Weights of a small model that answers yes/no questions on an image's attributes: encoder arch regnet.
Rows from block 8 of the image encoder of a small model that answers yes/no questions on an image's attributes, named by matrix and row number. Rows with one number belong to one channel. Each number is 200 + 20 x the weight over its row's rms, rounded and kept within 0 to 999. All counts start at 0.
After each channel's rows are labels from the 100 images, of 14848, where the channel reaches its highest value: "patch colour" is the nearest of a few named colours to the mean colour under the peak. Only what is clearly more common there than usual is listed. The data: photos of plants and fungi (iNaturalist).
# convs1: grouped (16 groups) 3x3 conv, stride 2 (encoder.blocks.8.convs.1.weight, 256x16x3x3), inputs within the group 0-15, a 3x3 kernel for each
# convs2: expand pointwise conv (encoder.blocks.8.convs.2.weight, 256x256x1x1, transposed), outputs 0-127

convs1.220,213,178,191,173,210,181,143,196,194,206,208,199,198,214,220,185,181,203,174,183,191,181,180,192,222,224,235,175,159,189,222,157,195,231,242,223,217,211,208,201,208,184,202,183,184,195,183,200,211,154,193,236,256,212,205,211,212,178,193,188,199,196,212,232,216,211,238,184,218,179,181,184,216,214,200,186,208,196,183,190,210,189,207,183,179,217,168,219,191,196,191,211,222,191,189,208,179,196,206,182,176,195,173,206,153,212,209,212,173,185,189,219,184,198,224,212,196,209,206,210,190,219,204,176,179,179,186,153,193,189,178,206,239,204,258,210,196,205,221,222,201,185,166,187
convs2.220,209,220,193,191,200,199,179,209,231,271,197,211,205,191,210,206,190,186,197,213,247,173,172,213,218,210,213,170,199,192,213,172,219,242,205,203,214,173,165,180,216,216,221,212,200,184,210,207,210,190,208,233,200,236,207,228,186,226,200,209,207,227,189,203,191,204,220,204,147,205,206,199,181,196,207,188,205,198,202,181,191,185,198,160,191,180,214,206,218,209,205,223,191,155,212,180,215,200,214,170,204,205,214,205,175,224,222,189,208,201,203,197,202,213,201,185,200,194,203,175,213,179,182,215,155,206,197,230
patch colour: brown

convs1.93,180,200,184,183,181,199,239,233,230,194,193,175,181,219,204,196,191,207,221,194,207,232,201,202,177,193,171,196,212,201,193,210,189,180,186,177,217,200,210,196,191,191,190,182,173,160,184,177,201,162,233,207,248,244,203,193,174,196,224,199,193,182,225,189,189,215,202,205,206,200,226,217,211,214,209,208,212,192,199,191,192,200,195,206,205,194,199,191,165,160,201,197,193,204,215,188,195,179,213,195,172,197,193,205,182,206,194,199,223,204,191,183,200,217,182,207,194,173,185,198,208,172,228,238,237,246,220,199,193,208,232,185,196,163,195,135,157,202,210,185,205,231,243,265
convs2.93,215,219,198,210,210,207,210,221,171,225,221,194,172,193,208,196,172,233,177,217,186,171,163,201,170,223,228,227,218,168,176,181,171,260,226,186,137,179,184,225,206,236,213,223,183,208,221,196,195,223,234,191,216,223,216,203,227,233,156,197,189,223,219,185,203,222,214,214,178,196,214,183,235,192,175,174,208,192,215,201,205,184,191,229,189,209,201,174,216,184,207,209,201,210,191,251,207,211,206,181,186,181,211,195,196,136,195,223,195,201,205,204,205,181,213,198,210,222,203,192,179,198,182,197,208,225,189,208
patch colour: grey

convs1.0,203,214,215,207,197,210,207,195,197,218,185,175,254,182,175,149,219,244,183,200,187,198,193,218,204,179,205,216,170,175,252,188,170,163,215,231,186,218,230,194,197,199,196,183,192,219,188,166,246,187,164,151,233,252,185,197,188,196,191,209,203,217,198,196,194,230,183,200,208,220,185,190,197,191,209,189,175,209,182,183,180,192,198,175,173,199,207,207,208,206,221,197,183,223,228,186,181,207,217,205,198,199,204,195,200,185,198,210,170,183,216,185,221,179,199,196,200,191,209,220,219,203,198,217,186,204,185,208,205,190,212,202,205,187,186,203,195,169,241,210,158,157,226,250
convs2.0,209,203,171,192,219,234,189,238,191,206,207,174,174,220,190,205,201,181,234,213,200,186,164,264,180,205,229,177,190,182,186,172,175,211,204,195,186,184,184,191,221,221,227,205,224,185,220,193,221,209,198,230,202,237,205,200,188,227,200,219,196,177,225,199,208,220,217,216,178,183,163,188,214,182,196,196,212,190,232,216,187,178,212,217,198,219,179,196,227,216,207,206,241,206,200,219,216,182,206,195,148,222,213,185,194,197,170,226,204,180,210,248,177,203,210,185,179,203,192,197,177,172,221,211,181,223,195,239
patch colour: brown

convs1.11,213,217,220,234,191,225,195,210,203,197,165,193,158,195,234,218,256,194,204,216,178,187,219,188,202,172,206,202,162,192,186,168,223,230,252,171,219,202,211,199,201,195,167,182,206,186,167,204,155,171,235,208,252,200,188,211,192,206,192,188,197,208,206,213,231,236,195,231,190,187,178,188,211,161,189,201,187,185,173,180,188,179,218,174,192,202,200,184,217,195,212,216,202,181,188,206,201,232,197,220,204,221,198,192,189,208,195,201,196,198,197,185,192,186,199,203,171,198,212,209,226,217,201,189,164,198,176,214,206,217,204,195,195,171,206,182,180,201,165,175,220,227,260,208
convs2.11,200,187,192,208,228,240,202,208,175,238,209,164,197,202,192,201,231,198,220,182,217,173,160,221,214,188,220,145,187,198,173,193,165,209,201,193,192,186,190,203,209,201,255,184,240,206,210,208,174,201,211,185,203,237,199,202,177,215,198,184,204,183,216,210,210,207,205,242,199,200,205,198,179,196,222,187,215,175,224,210,195,170,220,198,198,214,181,172,196,220,231,209,211,207,191,234,233,179,212,173,173,241,228,200,166,208,185,210,190,180,228,213,204,209,186,221,204,212,183,192,200,188,212,215,197,229,180,220
patch colour: brown

convs1.144,195,180,222,179,195,208,161,241,212,203,186,231,161,200,230,193,220,206,225,189,194,222,186,190,206,199,205,234,235,198,195,207,172,185,151,213,184,172,184,212,209,189,212,214,211,183,213,182,201,202,183,224,201,223,186,166,205,176,189,253,229,252,217,215,207,204,183,194,212,171,206,177,186,200,213,184,216,215,206,190,181,197,178,212,175,197,217,182,224,189,231,186,241,210,184,202,185,184,186,180,162,179,178,184,192,236,259,230,195,199,201,184,201,189,199,187,186,182,202,187,189,194,200,215,222,224,199,180,210,191,205,188,203,202,182,182,167,230,178,187,222,216,238,186
convs2.144,158,196,221,215,171,211,200,218,161,186,216,182,202,202,209,188,191,182,183,180,208,216,214,208,176,201,219,179,179,224,163,160,192,219,180,231,210,232,216,208,192,187,211,203,206,206,226,190,229,204,190,203,199,211,171,165,207,162,205,195,200,204,205,190,192,198,200,186,211,210,189,195,198,224,226,206,224,223,188,207,201,225,184,156,186,171,184,200,189,223,205,193,201,204,189,209,257,179,202,198,188,222,213,204,183,176,229,199,229,191,189,215,194,198,198,225,200,203,232,190,180,262,192,172,194,200,178,198
patch colour: grey

convs1.39,197,202,199,215,195,187,180,208,212,198,192,207,211,216,193,209,215,208,186,164,212,189,209,189,207,174,193,228,244,242,214,190,181,179,241,212,199,193,205,218,205,188,204,171,216,223,186,215,205,201,203,220,182,196,211,185,196,190,186,200,213,193,214,183,191,189,198,228,165,205,205,215,215,246,201,225,210,185,176,246,256,182,216,189,208,182,208,188,174,203,197,204,224,203,185,210,188,209,200,210,198,183,186,194,208,206,191,186,175,205,207,239,179,205,221,188,190,193,182,178,200,195,203,200,200,183,252,249,243,241,181,206,205,288,228,204,179,219,197,176,217,228,193,221
convs2.39,209,201,194,209,209,197,202,219,203,176,216,209,203,235,212,184,205,194,209,189,199,219,214,209,200,201,162,206,201,206,177,190,204,200,223,166,210,222,236,209,186,199,187,201,194,170,182,224,211,200,207,163,218,231,213,193,196,158,216,229,202,193,230,192,198,217,211,230,182,200,174,179,198,194,169,195,207,209,182,216,183,194,162,205,178,208,229,180,254,198,247,196,183,180,189,187,172,196,156,197,223,181,205,218,195,205,217,185,195,215,176,216,203,208,204,221,226,201,219,199,165,178,186,170,208,211,196,222
patch colour: grey

convs1.64,208,202,204,196,194,196,196,204,196,185,189,203,178,179,225,208,231,238,193,194,211,185,214,178,197,188,166,209,191,190,190,198,189,191,200,199,203,213,194,188,203,182,196,188,221,201,222,191,221,215,191,188,207,192,195,188,210,170,213,179,220,205,195,180,223,176,203,198,223,197,190,198,190,197,203,159,199,181,230,211,175,200,193,178,188,238,205,207,187,214,219,221,185,216,192,189,173,190,192,145,186,215,206,173,215,226,214,283,199,200,183,193,195,198,208,183,214,189,181,201,199,190,196,198,170,205,213,185,202,192,199,190,207,171,212,135,195,174,211,177,282,219,251,251
convs2.64,201,190,185,203,99,186,266,234,185,199,200,189,207,180,205,181,200,202,190,177,192,166,223,220,184,200,216,217,191,199,199,171,207,190,196,219,215,200,191,231,219,218,209,225,214,226,210,185,208,232,193,181,212,192,224,213,211,194,217,209,193,206,103,205,190,197,210,184,178,198,216,186,200,202,204,194,126,241,220,180,198,181,151,192,210,213,183,175,165,185,230,193,190,202,194,242,204,188,208,220,205,207,193,183,215,203,210,179,210,201,196,193,177,157,201,202,197,205,211,177,229,210,203,190,181,201,228,165
patch colour: pink

convs1.218,181,177,189,210,193,193,181,198,193,185,186,212,205,205,202,187,185,200,176,181,174,193,187,205,211,261,228,183,176,165,208,165,209,222,247,227,207,199,218,211,205,192,213,177,181,189,185,181,198,155,199,228,233,225,206,220,221,182,186,181,190,188,219,220,209,215,242,181,231,194,169,175,204,214,211,182,197,193,193,197,211,203,224,194,177,219,180,220,178,202,191,219,215,171,202,225,189,183,208,195,177,184,161,223,160,191,227,209,185,182,179,207,179,192,214,240,224,190,203,212,192,194,200,187,184,195,191,166,176,180,185,219,227,196,261,224,190,202,216,212,220,186,160,197
convs2.218,213,211,191,201,203,208,165,202,204,277,191,200,203,189,202,227,183,201,190,198,221,170,156,213,210,206,216,175,218,186,220,156,199,261,212,196,202,173,182,174,213,229,229,207,204,193,195,203,192,179,203,219,198,228,202,224,174,222,196,183,202,235,187,199,190,221,212,206,157,188,199,199,186,207,201,188,209,202,200,180,182,200,215,172,182,177,200,205,234,216,212,207,190,163,216,175,242,189,222,167,208,208,218,220,179,204,217,187,211,189,221,208,194,210,197,184,203,167,212,195,222,191,187,243,169,214,207,235
patch colour: brown

convs1.114,182,193,230,204,236,202,196,184,180,178,203,201,221,212,207,182,189,195,195,211,213,187,218,214,163,190,176,183,193,173,216,207,189,170,187,194,194,184,169,193,187,200,180,204,247,181,190,194,177,183,195,183,201,200,196,198,191,202,214,166,204,184,187,218,225,227,188,172,168,171,199,172,183,192,235,212,203,203,220,186,188,184,197,182,192,214,239,187,198,204,204,232,206,210,194,196,179,190,206,184,171,166,195,153,274,264,248,245,192,222,226,214,186,189,181,191,186,186,190,180,183,212,171,190,176,189,186,178,181,222,176,175,221,210,203,204,187,206,202,197,187,212,193,203
convs2.114,202,203,205,208,160,211,221,210,166,201,220,188,214,206,203,178,216,173,202,193,180,159,200,217,167,213,206,184,175,208,186,181,179,175,173,171,200,188,175,185,149,174,180,210,205,237,239,166,205,185,196,178,214,191,184,182,225,176,203,188,212,200,164,206,205,175,187,204,182,217,223,187,213,217,197,201,212,232,197,196,193,223,189,205,220,227,179,204,192,210,214,214,188,239,174,209,206,212,206,200,191,213,214,227,179,227,220,203,191,192,226,202,178,174,188,192,210,169,196,177,192,202,208,210,199,197,218,231
patch colour: pink

convs1.147,173,168,163,183,243,208,158,195,240,166,166,186,186,243,222,187,211,265,226,206,211,201,175,214,205,187,182,230,205,220,196,197,177,197,180,163,193,206,202,205,209,169,189,203,191,204,207,198,209,197,196,222,215,202,204,216,206,207,195,176,179,202,222,189,172,169,176,232,230,183,213,229,186,201,200,195,199,209,233,210,170,186,155,161,196,229,206,189,217,226,234,207,234,191,204,184,183,161,181,187,227,204,210,204,177,214,194,204,198,208,199,175,201,193,226,200,171,207,210,220,198,193,161,205,197,211,188,184,201,193,211,182,217,189,187,188,185,204,174,208,212,201,226,233
convs2.147,186,184,216,207,224,238,207,220,200,200,204,194,189,229,211,225,167,213,176,155,200,181,196,224,203,167,214,198,192,214,177,221,190,202,169,221,199,194,212,199,232,197,218,186,169,183,222,189,233,210,180,205,204,189,151,137,218,164,222,218,209,195,165,203,213,205,191,179,187,209,169,215,173,238,226,224,201,196,218,192,202,203,208,156,169,204,166,175,212,179,210,141,197,186,170,218,226,180,220,205,206,180,192,205,181,183,212,214,192,193,177,184,192,187,211,201,201,213,210,178,193,237,173,200,183,169,192,200
patch colour: grey

convs1.145,211,198,171,169,138,233,190,202,251,224,171,181,172,148,232,198,247,268,204,210,222,213,197,198,202,186,172,203,199,220,236,199,185,198,183,167,212,242,208,198,184,204,194,190,225,204,197,198,211,195,197,212,200,206,201,193,213,176,215,204,194,197,203,212,183,187,165,152,218,223,224,223,185,204,207,192,203,205,212,207,180,206,195,170,177,140,225,195,224,240,205,200,218,195,219,173,198,186,190,187,203,191,196,217,209,220,175,206,194,216,198,183,214,197,226,195,179,187,207,208,211,198,204,212,192,214,188,199,207,189,203,189,186,203,206,217,190,182,180,167,197,192,204,235
convs2.145,186,169,223,215,186,205,222,225,194,199,198,198,192,227,204,235,184,218,204,195,211,175,229,212,178,147,222,217,206,204,194,218,218,223,156,195,201,191,207,194,211,203,190,201,191,196,184,178,245,211,183,205,210,199,166,119,192,192,203,211,205,189,154,192,209,205,210,191,194,204,166,220,195,228,210,224,196,201,240,194,199,184,183,209,184,182,169,201,213,207,196,165,190,176,189,202,239,219,224,214,211,166,199,237,193,167,213,202,191,187,195,175,191,168,217,223,195,210,220,187,194,244,226,205,189,169,205,202
patch colour: grey

convs1.250,195,191,188,203,191,191,195,212,193,154,187,216,150,152,259,214,280,244,213,194,205,243,177,197,226,209,201,228,189,199,191,218,192,186,169,177,169,209,196,198,208,182,196,194,206,176,201,219,192,184,202,188,176,200,232,237,200,231,222,168,217,205,196,205,209,216,194,198,204,191,188,181,193,179,183,179,211,167,191,200,208,228,222,193,212,210,181,204,167,190,216,206,190,219,191,206,194,178,179,206,184,193,221,202,177,220,189,197,207,207,184,209,213,184,189,203,190,169,188,193,178,177,205,197,235,236,201,203,187,207,195,228,187,191,189,223,183,184,249,190,168,209,198,182
convs2.250,184,196,196,185,209,200,237,183,201,193,213,211,191,224,211,204,214,184,184,210,264,209,142,215,201,188,217,219,173,201,191,216,210,173,207,197,177,200,194,206,221,215,217,204,177,175,160,174,215,207,210,204,230,216,193,226,184,208,144,203,184,225,212,209,222,177,222,199,169,197,215,224,207,220,180,190,227,191,179,208,206,183,165,226,210,222,201,230,173,198,197,204,197,171,202,154,186,199,217,204,192,176,177,196,194,187,200,208,193,187,207,192,203,195,221,213,216,200,204,199,209,202,196,202,203,226,227,182
patch colour: pink

convs1.176,174,165,171,179,258,192,181,191,226,209,219,199,235,194,218,194,194,187,191,197,192,212,215,209,209,213,204,170,203,190,200,213,223,198,226,231,186,184,180,221,226,174,202,183,215,173,176,177,207,218,199,170,205,255,202,165,184,161,196,202,198,215,189,234,195,194,244,212,231,195,178,185,221,186,202,185,200,180,183,213,187,190,212,211,220,198,190,200,164,196,198,203,205,196,183,215,190,205,198,238,231,199,243,184,228,202,178,201,226,239,178,230,201,179,185,169,176,197,184,196,203,210,190,179,183,213,164,173,202,198,191,205,179,223,253,196,215,214,218,174,201,222,195,184
convs2.176,212,205,192,184,194,190,203,148,213,185,192,194,160,153,195,216,222,209,231,185,179,230,182,181,174,228,226,244,219,190,218,183,201,186,210,216,199,194,191,234,187,210,213,237,225,177,211,185,228,185,205,183,198,237,223,196,220,201,206,227,205,197,198,222,223,199,203,233,213,187,191,191,158,207,179,193,189,218,190,179,184,191,238,202,204,192,186,182,193,230,198,230,182,193,195,160,177,199,182,208,206,192,215,160,205,196,191,231,196,169,215,186,200,224,194,224,212,241,170,278,227,222,178,190,198,180,148,195
patch colour: yellow

convs1.177,178,212,199,187,178,201,203,212,180,205,225,232,230,216,231,222,235,201,193,219,183,190,193,215,206,214,191,160,204,198,197,222,195,190,190,213,191,194,194,224,196,192,205,161,213,197,196,199,194,200,196,199,199,208,202,179,178,185,205,217,192,217,188,199,240,227,229,226,192,218,220,227,200,162,219,183,197,217,214,223,206,185,202,176,229,229,221,189,215,196,187,198,170,205,211,211,182,203,189,209,242,254,241,194,210,238,246,210,207,234,215,243,199,217,222,234,201,238,177,203,198,200,158,179,193,190,185,211,200,206,185,202,196,180,199,245,206,215,196,177,217,193,240,252
convs2.177,194,173,193,203,220,202,228,172,215,171,172,192,188,182,207,203,174,211,204,204,191,195,200,180,152,204,224,236,195,201,193,186,196,181,183,208,232,202,173,218,180,206,204,214,246,203,193,198,263,209,178,180,166,204,193,211,220,213,224,195,197,200,211,205,201,204,202,222,179,187,184,177,188,206,193,210,188,251,199,193,201,190,183,176,254,185,192,201,167,220,201,200,199,182,211,197,199,185,227,198,158,214,191,136,192,211,183,199,216,144,185,206,217,203,185,235,218,187,236,189,200,214,203,195,197,218,207,156
patch colour: brown

convs1.94,192,187,229,195,215,200,203,211,176,183,186,165,182,220,249,213,246,226,156,184,190,179,200,233,168,215,223,241,194,180,217,214,170,218,194,171,212,207,199,192,179,209,235,206,166,213,194,183,213,219,189,217,181,186,192,190,193,204,217,175,207,198,204,201,210,209,208,210,173,208,194,190,167,158,208,164,188,238,180,211,219,235,215,189,222,177,194,219,193,174,169,193,202,167,217,219,184,227,238,157,201,187,175,214,220,208,206,216,228,210,187,215,177,179,225,183,177,208,188,186,202,200,189,203,199,181,212,213,201,211,200,182,194,190,206,204,200,220,226,198,171,255,181,200
convs2.94,187,201,223,223,223,208,176,187,204,179,214,197,176,226,203,197,187,218,204,192,205,182,202,231,198,207,216,230,210,215,192,192,175,233,158,194,199,202,228,225,232,208,203,251,184,171,207,192,192,183,160,197,207,225,211,191,193,198,195,211,193,200,215,215,241,187,196,202,192,199,173,192,229,175,199,218,227,186,204,210,208,204,211,175,225,211,213,193,195,156,212,186,183,205,195,176,200,179,169,220,219,200,204,232,199,192,224,202,176,210,213,227,166,217,190,197,197,202,147,181,184,231,151,230,198,198,166,195
patch colour: green

convs1.1,189,204,194,184,216,209,193,215,184,183,247,184,179,149,220,173,203,256,193,188,204,207,196,186,209,198,214,192,226,183,186,167,239,173,183,221,209,192,213,198,206,185,216,195,172,176,252,180,177,156,254,170,214,232,202,207,230,203,194,194,187,208,198,176,182,222,207,194,192,216,197,196,196,195,169,202,210,205,209,197,186,185,198,193,212,186,208,233,224,212,183,236,191,179,187,218,185,190,238,181,211,213,197,175,197,196,198,203,166,217,206,178,198,213,196,220,199,207,204,217,189,231,183,218,213,190,197,188,182,205,214,201,207,197,179,180,240,177,175,175,256,168,217,218
convs2.1,225,222,168,197,220,220,211,207,218,204,185,190,166,195,209,218,199,194,231,190,188,192,137,201,197,202,211,181,204,202,192,189,180,208,178,215,183,197,172,201,230,182,245,208,207,216,220,189,178,186,195,234,191,216,199,212,193,168,191,194,202,208,217,176,219,222,224,246,194,194,200,211,223,184,176,209,222,181,203,178,202,169,230,209,209,215,201,170,167,226,189,197,215,230,207,228,175,197,218,201,174,183,200,200,196,174,159,200,202,196,198,245,169,162,197,204,226,195,191,206,210,179,166,205,201,225,187,207
patch colour: brown

convs1.139,186,217,169,198,204,193,218,169,221,206,209,206,189,193,194,184,197,195,224,151,181,202,161,254,206,253,236,200,206,190,198,211,189,195,204,194,197,189,209,195,218,177,201,173,181,211,221,229,199,205,207,199,182,188,192,203,211,209,205,165,206,188,178,207,179,180,186,161,243,194,260,234,193,199,209,189,203,198,202,189,193,207,185,195,211,202,205,174,188,228,182,174,200,194,200,184,200,200,194,222,226,240,200,220,190,201,184,180,180,220,217,181,193,207,204,216,186,198,204,202,187,184,201,198,193,200,206,160,150,221,148,229,202,265,239,187,212,205,183,183,212,192,179,212
convs2.139,200,207,221,213,183,186,185,191,192,180,214,206,173,214,186,172,208,194,229,214,183,196,206,209,207,192,199,186,172,222,230,205,148,197,179,205,189,212,197,176,166,213,195,209,218,214,188,191,230,192,183,219,217,203,182,184,206,216,214,195,212,209,213,214,207,202,198,199,194,211,178,173,210,185,201,195,236,214,192,205,209,198,230,200,201,191,181,198,203,224,216,198,182,263,208,214,211,207,170,208,172,206,207,215,174,215,216,221,199,190,238,212,196,221,223,210,213,187,224,190,215,221,195,193,215,186,183,199
patch colour: pink

convs1.36,211,233,197,218,209,187,209,204,170,164,220,175,198,230,178,202,213,231,227,201,201,199,201,195,215,145,188,148,199,199,200,200,220,220,248,215,209,229,202,234,198,190,222,203,186,219,212,208,203,192,186,201,177,207,210,185,215,195,198,189,180,184,196,164,214,181,199,203,204,171,231,246,178,209,206,194,177,223,192,249,234,171,186,201,194,203,201,194,194,193,209,199,214,208,210,204,204,191,203,214,194,208,189,191,187,175,199,190,164,202,195,200,211,199,224,179,201,188,226,198,200,199,192,204,199,222,145,192,230,200,193,252,224,254,242,220,205,225,241,193,204,198,170,198
convs2.36,202,205,199,207,164,195,197,227,232,177,189,187,197,203,216,200,204,211,180,174,201,193,220,192,192,211,189,189,206,185,204,191,216,228,187,177,205,211,231,201,169,219,189,209,216,179,185,199,191,212,178,160,194,219,229,213,213,188,189,247,214,196,215,189,183,231,213,212,187,199,166,200,205,214,173,186,218,193,208,199,196,164,185,195,190,225,226,200,245,183,211,181,183,179,195,181,196,195,158,213,187,160,203,205,186,197,220,182,199,194,202,199,191,208,199,237,183,214,233,197,181,213,174,183,194,235,204,201
patch colour: grey

convs1.183,206,176,188,211,215,202,202,191,196,203,217,183,189,200,227,182,193,201,192,191,189,203,208,203,192,195,194,183,196,202,187,215,231,196,169,179,215,155,205,178,167,208,189,235,218,198,212,209,217,206,214,205,189,209,198,204,206,201,207,184,181,190,195,191,199,190,209,181,171,195,224,195,206,146,188,163,140,202,203,269,297,193,190,214,232,203,203,215,213,176,180,204,195,247,225,225,218,186,179,210,208,188,184,197,202,187,213,192,216,196,196,180,208,179,184,165,180,191,177,166,180,190,197,204,206,173,210,212,184,184,198,228,186,185,193,207,231,214,195,184,191,194,169,178
convs2.183,192,214,216,190,189,228,205,218,146,242,176,189,207,181,205,201,202,187,155,206,217,186,165,208,183,219,202,146,185,149,203,173,208,197,175,213,192,205,156,182,184,198,216,215,201,220,203,238,214,188,199,209,221,233,217,209,164,180,220,166,201,200,144,218,194,194,208,171,179,228,207,182,224,183,232,222,218,190,218,185,206,195,213,197,184,182,188,204,221,223,189,224,223,193,189,208,263,210,244,211,214,182,218,186,194,216,212,194,224,184,216,192,198,192,184,217,192,199,183,198,180,196,229,209,178,223,215,213
patch colour: brown

convs1.248,185,193,189,190,200,195,200,202,181,244,245,248,279,172,268,239,275,245,191,198,198,212,206,192,194,210,203,185,216,204,174,212,205,192,228,208,193,186,180,185,189,197,176,208,187,198,182,168,163,210,203,189,193,185,214,238,229,211,207,212,234,211,217,196,211,216,199,200,188,198,163,182,208,196,171,192,195,197,188,211,155,183,204,204,205,200,204,197,197,216,190,187,195,212,219,195,196,214,197,212,173,172,175,196,198,213,207,183,211,214,198,188,214,217,219,190,200,215,198,220,238,192,215,206,219,220,190,210,201,221,208,202,193,203,207,182,195,196,215,216,171,194,201,197
convs2.248,196,200,199,204,205,194,244,200,195,196,200,209,184,217,176,201,253,194,196,200,265,179,219,196,195,202,210,225,180,205,188,208,221,199,207,209,175,187,179,156,192,210,199,188,215,182,172,214,194,190,204,230,223,204,202,223,193,216,163,226,192,171,199,196,217,192,204,207,182,211,190,192,182,215,207,186,195,213,226,174,178,190,183,194,177,212,187,218,174,201,193,211,207,189,174,203,212,207,195,235,205,185,201,174,208,209,192,231,188,216,213,193,211,205,203,185,207,175,220,170,199,174,194,217,189,212,189,204
patch colour: pink