A small model that answers yes/no questions on an image's attributes, trained from scratch.
Model: 2.54M parameters, 96-pixel images, encoder norm batchnorm, encoder depths [4, 4, 4], encoder widths [64, 128, 256], fusion encoder layers 7, fusion encoder norm layernorm, fusion encoder activation gelu.
Data: trained on photos of plants and fungi (iNaturalist), 66.2 epochs.
Rows from block 6 of the image encoder of a small model that answers yes/no questions on an image's attributes, named by matrix and row number. Rows with one number belong to one channel. Each number is 128 + 32 x the weight over its row's rms, rounded and kept within 0 to 255. All counts start at 0. Numbers have three digits each.
After each channel's rows are labels from the 100 images, of 14848, where the channel reaches its highest value: "top examples" is what is common among them. Only what is clearly more common there than usual is listed. The data: photos of plants and fungi (iNaturalist).
# convs1: grouped (8 groups) 3x3 conv (encoder.blocks.6.convs.1.weight, 128x16x3x3), inputs within the group 0-15, a 3x3 kernel for each
# convs2: expand pointwise conv (encoder.blocks.6.convs.2.weight, 128x128x1x1, transposed), outputs 0-127

convs1.122:099140153118110113150149103160150173205156147149148144064082073090117102087096078140159163153138158141198203101145144091162122081152097166156145176163126123135130129147149166157130157152137105174161152168189191191168167132123150115156197140148118123140131128129133133108131190164138167198153203172108109107102131089115113146128157136153147157178196182085080107104144093126162104115110085121159100159149120154138160111127123096123107
convs2.122:140112068128096103098056137133150152124095086137136149110123110115089146169069088133161143114159136162130163104154095117118108180132157157195107092111131110092208080198083062165072112072126152169168146094160130098159142133123163123133082096210156144149169132133169147135178068108154100162111103114124119133157167105086084143119108121113137121075125085137083089114105116138080160154149
top examples: class Liliopsida

convs1.84:111113135132113109120114104091143148089103188097126159155136094149136080147134091121124120115140157123141122187140089192133074164163066088105120137157148132108109087135171107111223107156176091138161056113218045137171125126125131148111159124101136114082132144103120101080074115171070123180087168131160132093186098081152145108122101098091103122112095126136116135162115104124128123082099155096141205107148182102173171134123086158124101
convs2.84:072168118124111119151125193163070142111140116100154161141183128071152168109123163183123131152133125109151144084109105105214143148138110119185101115155092144138153146110132092077099074197121127181114126063068092144171110142118156127107137105120098170121156147187113172073085127128076107078150129147137144162132082157171186096111163172083124136135115146117149153110081080172149142126184
top examples: class Polypodiopsida; order Polypodiales; text has "fern"

convs1.47:138138139147165192189194206123107155115134153100131151133109090120111110146146149075084060161075106175149159113126118105154118134127110101105100110141151091122105119102093214117151205241204107119134149127146155157153150138145106121125115102083158123123140132145132113101132130114097099134091143115096115108137119176160138172131112103090104120097104146093085079093113131099111137094109065176078112212164178128147173138180147146125134
convs2.47:137152140122114102065096121085146120122115151139145120141046096167097098151054115123129124149146165145109146146120080168188081167082134065124176172091075122154124104113144129145085160191136161145154147122120043154131124117151124153109121135124118144139177104086118165143181098150140053121125061127095147145164163136073124120080085131078150142083077106154101126074151108138108159097061
top examples: class Liliopsida

convs1.50:125107120140132115110106119082098155147175131132143089076093159114155185129080093066144159080137177089134108121156168119122100088085073070089084075081099087088082135137100160155115116136121138120110129094098121100152067077116146166137160141115178156190159135102098119080169106101147106052120107124136077124137115087138098116110085086146178188119108118115182140193177162138150156159087066167131070149086104134137151156163150133131120
convs2.50:084124160149087141159141139115131156123114107128095124124124192153195129122153173139083105195103092145054101112127123141113121144141163161144152076098144134107098170143138166068211156158082171141101171188117130124145126113166182126077106106181154096102145097123093129137103086141152156180103107134088162092087134131094113117064199133188093145103134155193154095117127157184140162121103
top examples: class Liliopsida

convs1.57:121122106121129117120105116086109149116125182167141173101117135102114195146144234140126130152146203192146177146144171163172197153151109125124117142135142132138143091084094141086112173106090146151139142140135122140090112103177111106144136108184053061078085063143131150115111118080154107086177155050107106120094103120107119100129096089134100102153147139135056090100082087118105098136103082159122095200159110135121089095119126123126126
convs2.57:076121141147160103114105138073110093129151064139117165093124160139149108119100146074174136149136103147164135080060113121175129123114171139169080144127152098122223100176127137147133122179091177129207184097137155115120070132137146131133130131193100118114092125073163116115170109069137119137161057095141184108052152132137149179101122105063161122100149112153124127134154103121138080152136
top examples: class Liliopsida

convs1.114:149119118117113115113109118163111129130112158117088155087092095089127076098095125102132146107213152087105091102058108140097142136098194110150113076145088082127093166144168123122176136108163187137156133119094109108122164135077162159100114146087077107112135146131167150133085156186110177160083117093147123115131128135111050100154182182126153107120149081154096118187087164137066158190180167145116116080086122124082117192108081156146114
convs2.114:099115184146096120171202109137135094114113112151064169114100217110132140119133113108137177158124077147135152131107098113061119109125102142158096067157139126087120138130168112165166108165124152137126132139155060091127132155112114164089146101169115117085161147105119125155164079133229131096081071132147135109123077123153118132110122160186128136072145094171131165091096200163184161148134
top examples: class Liliopsida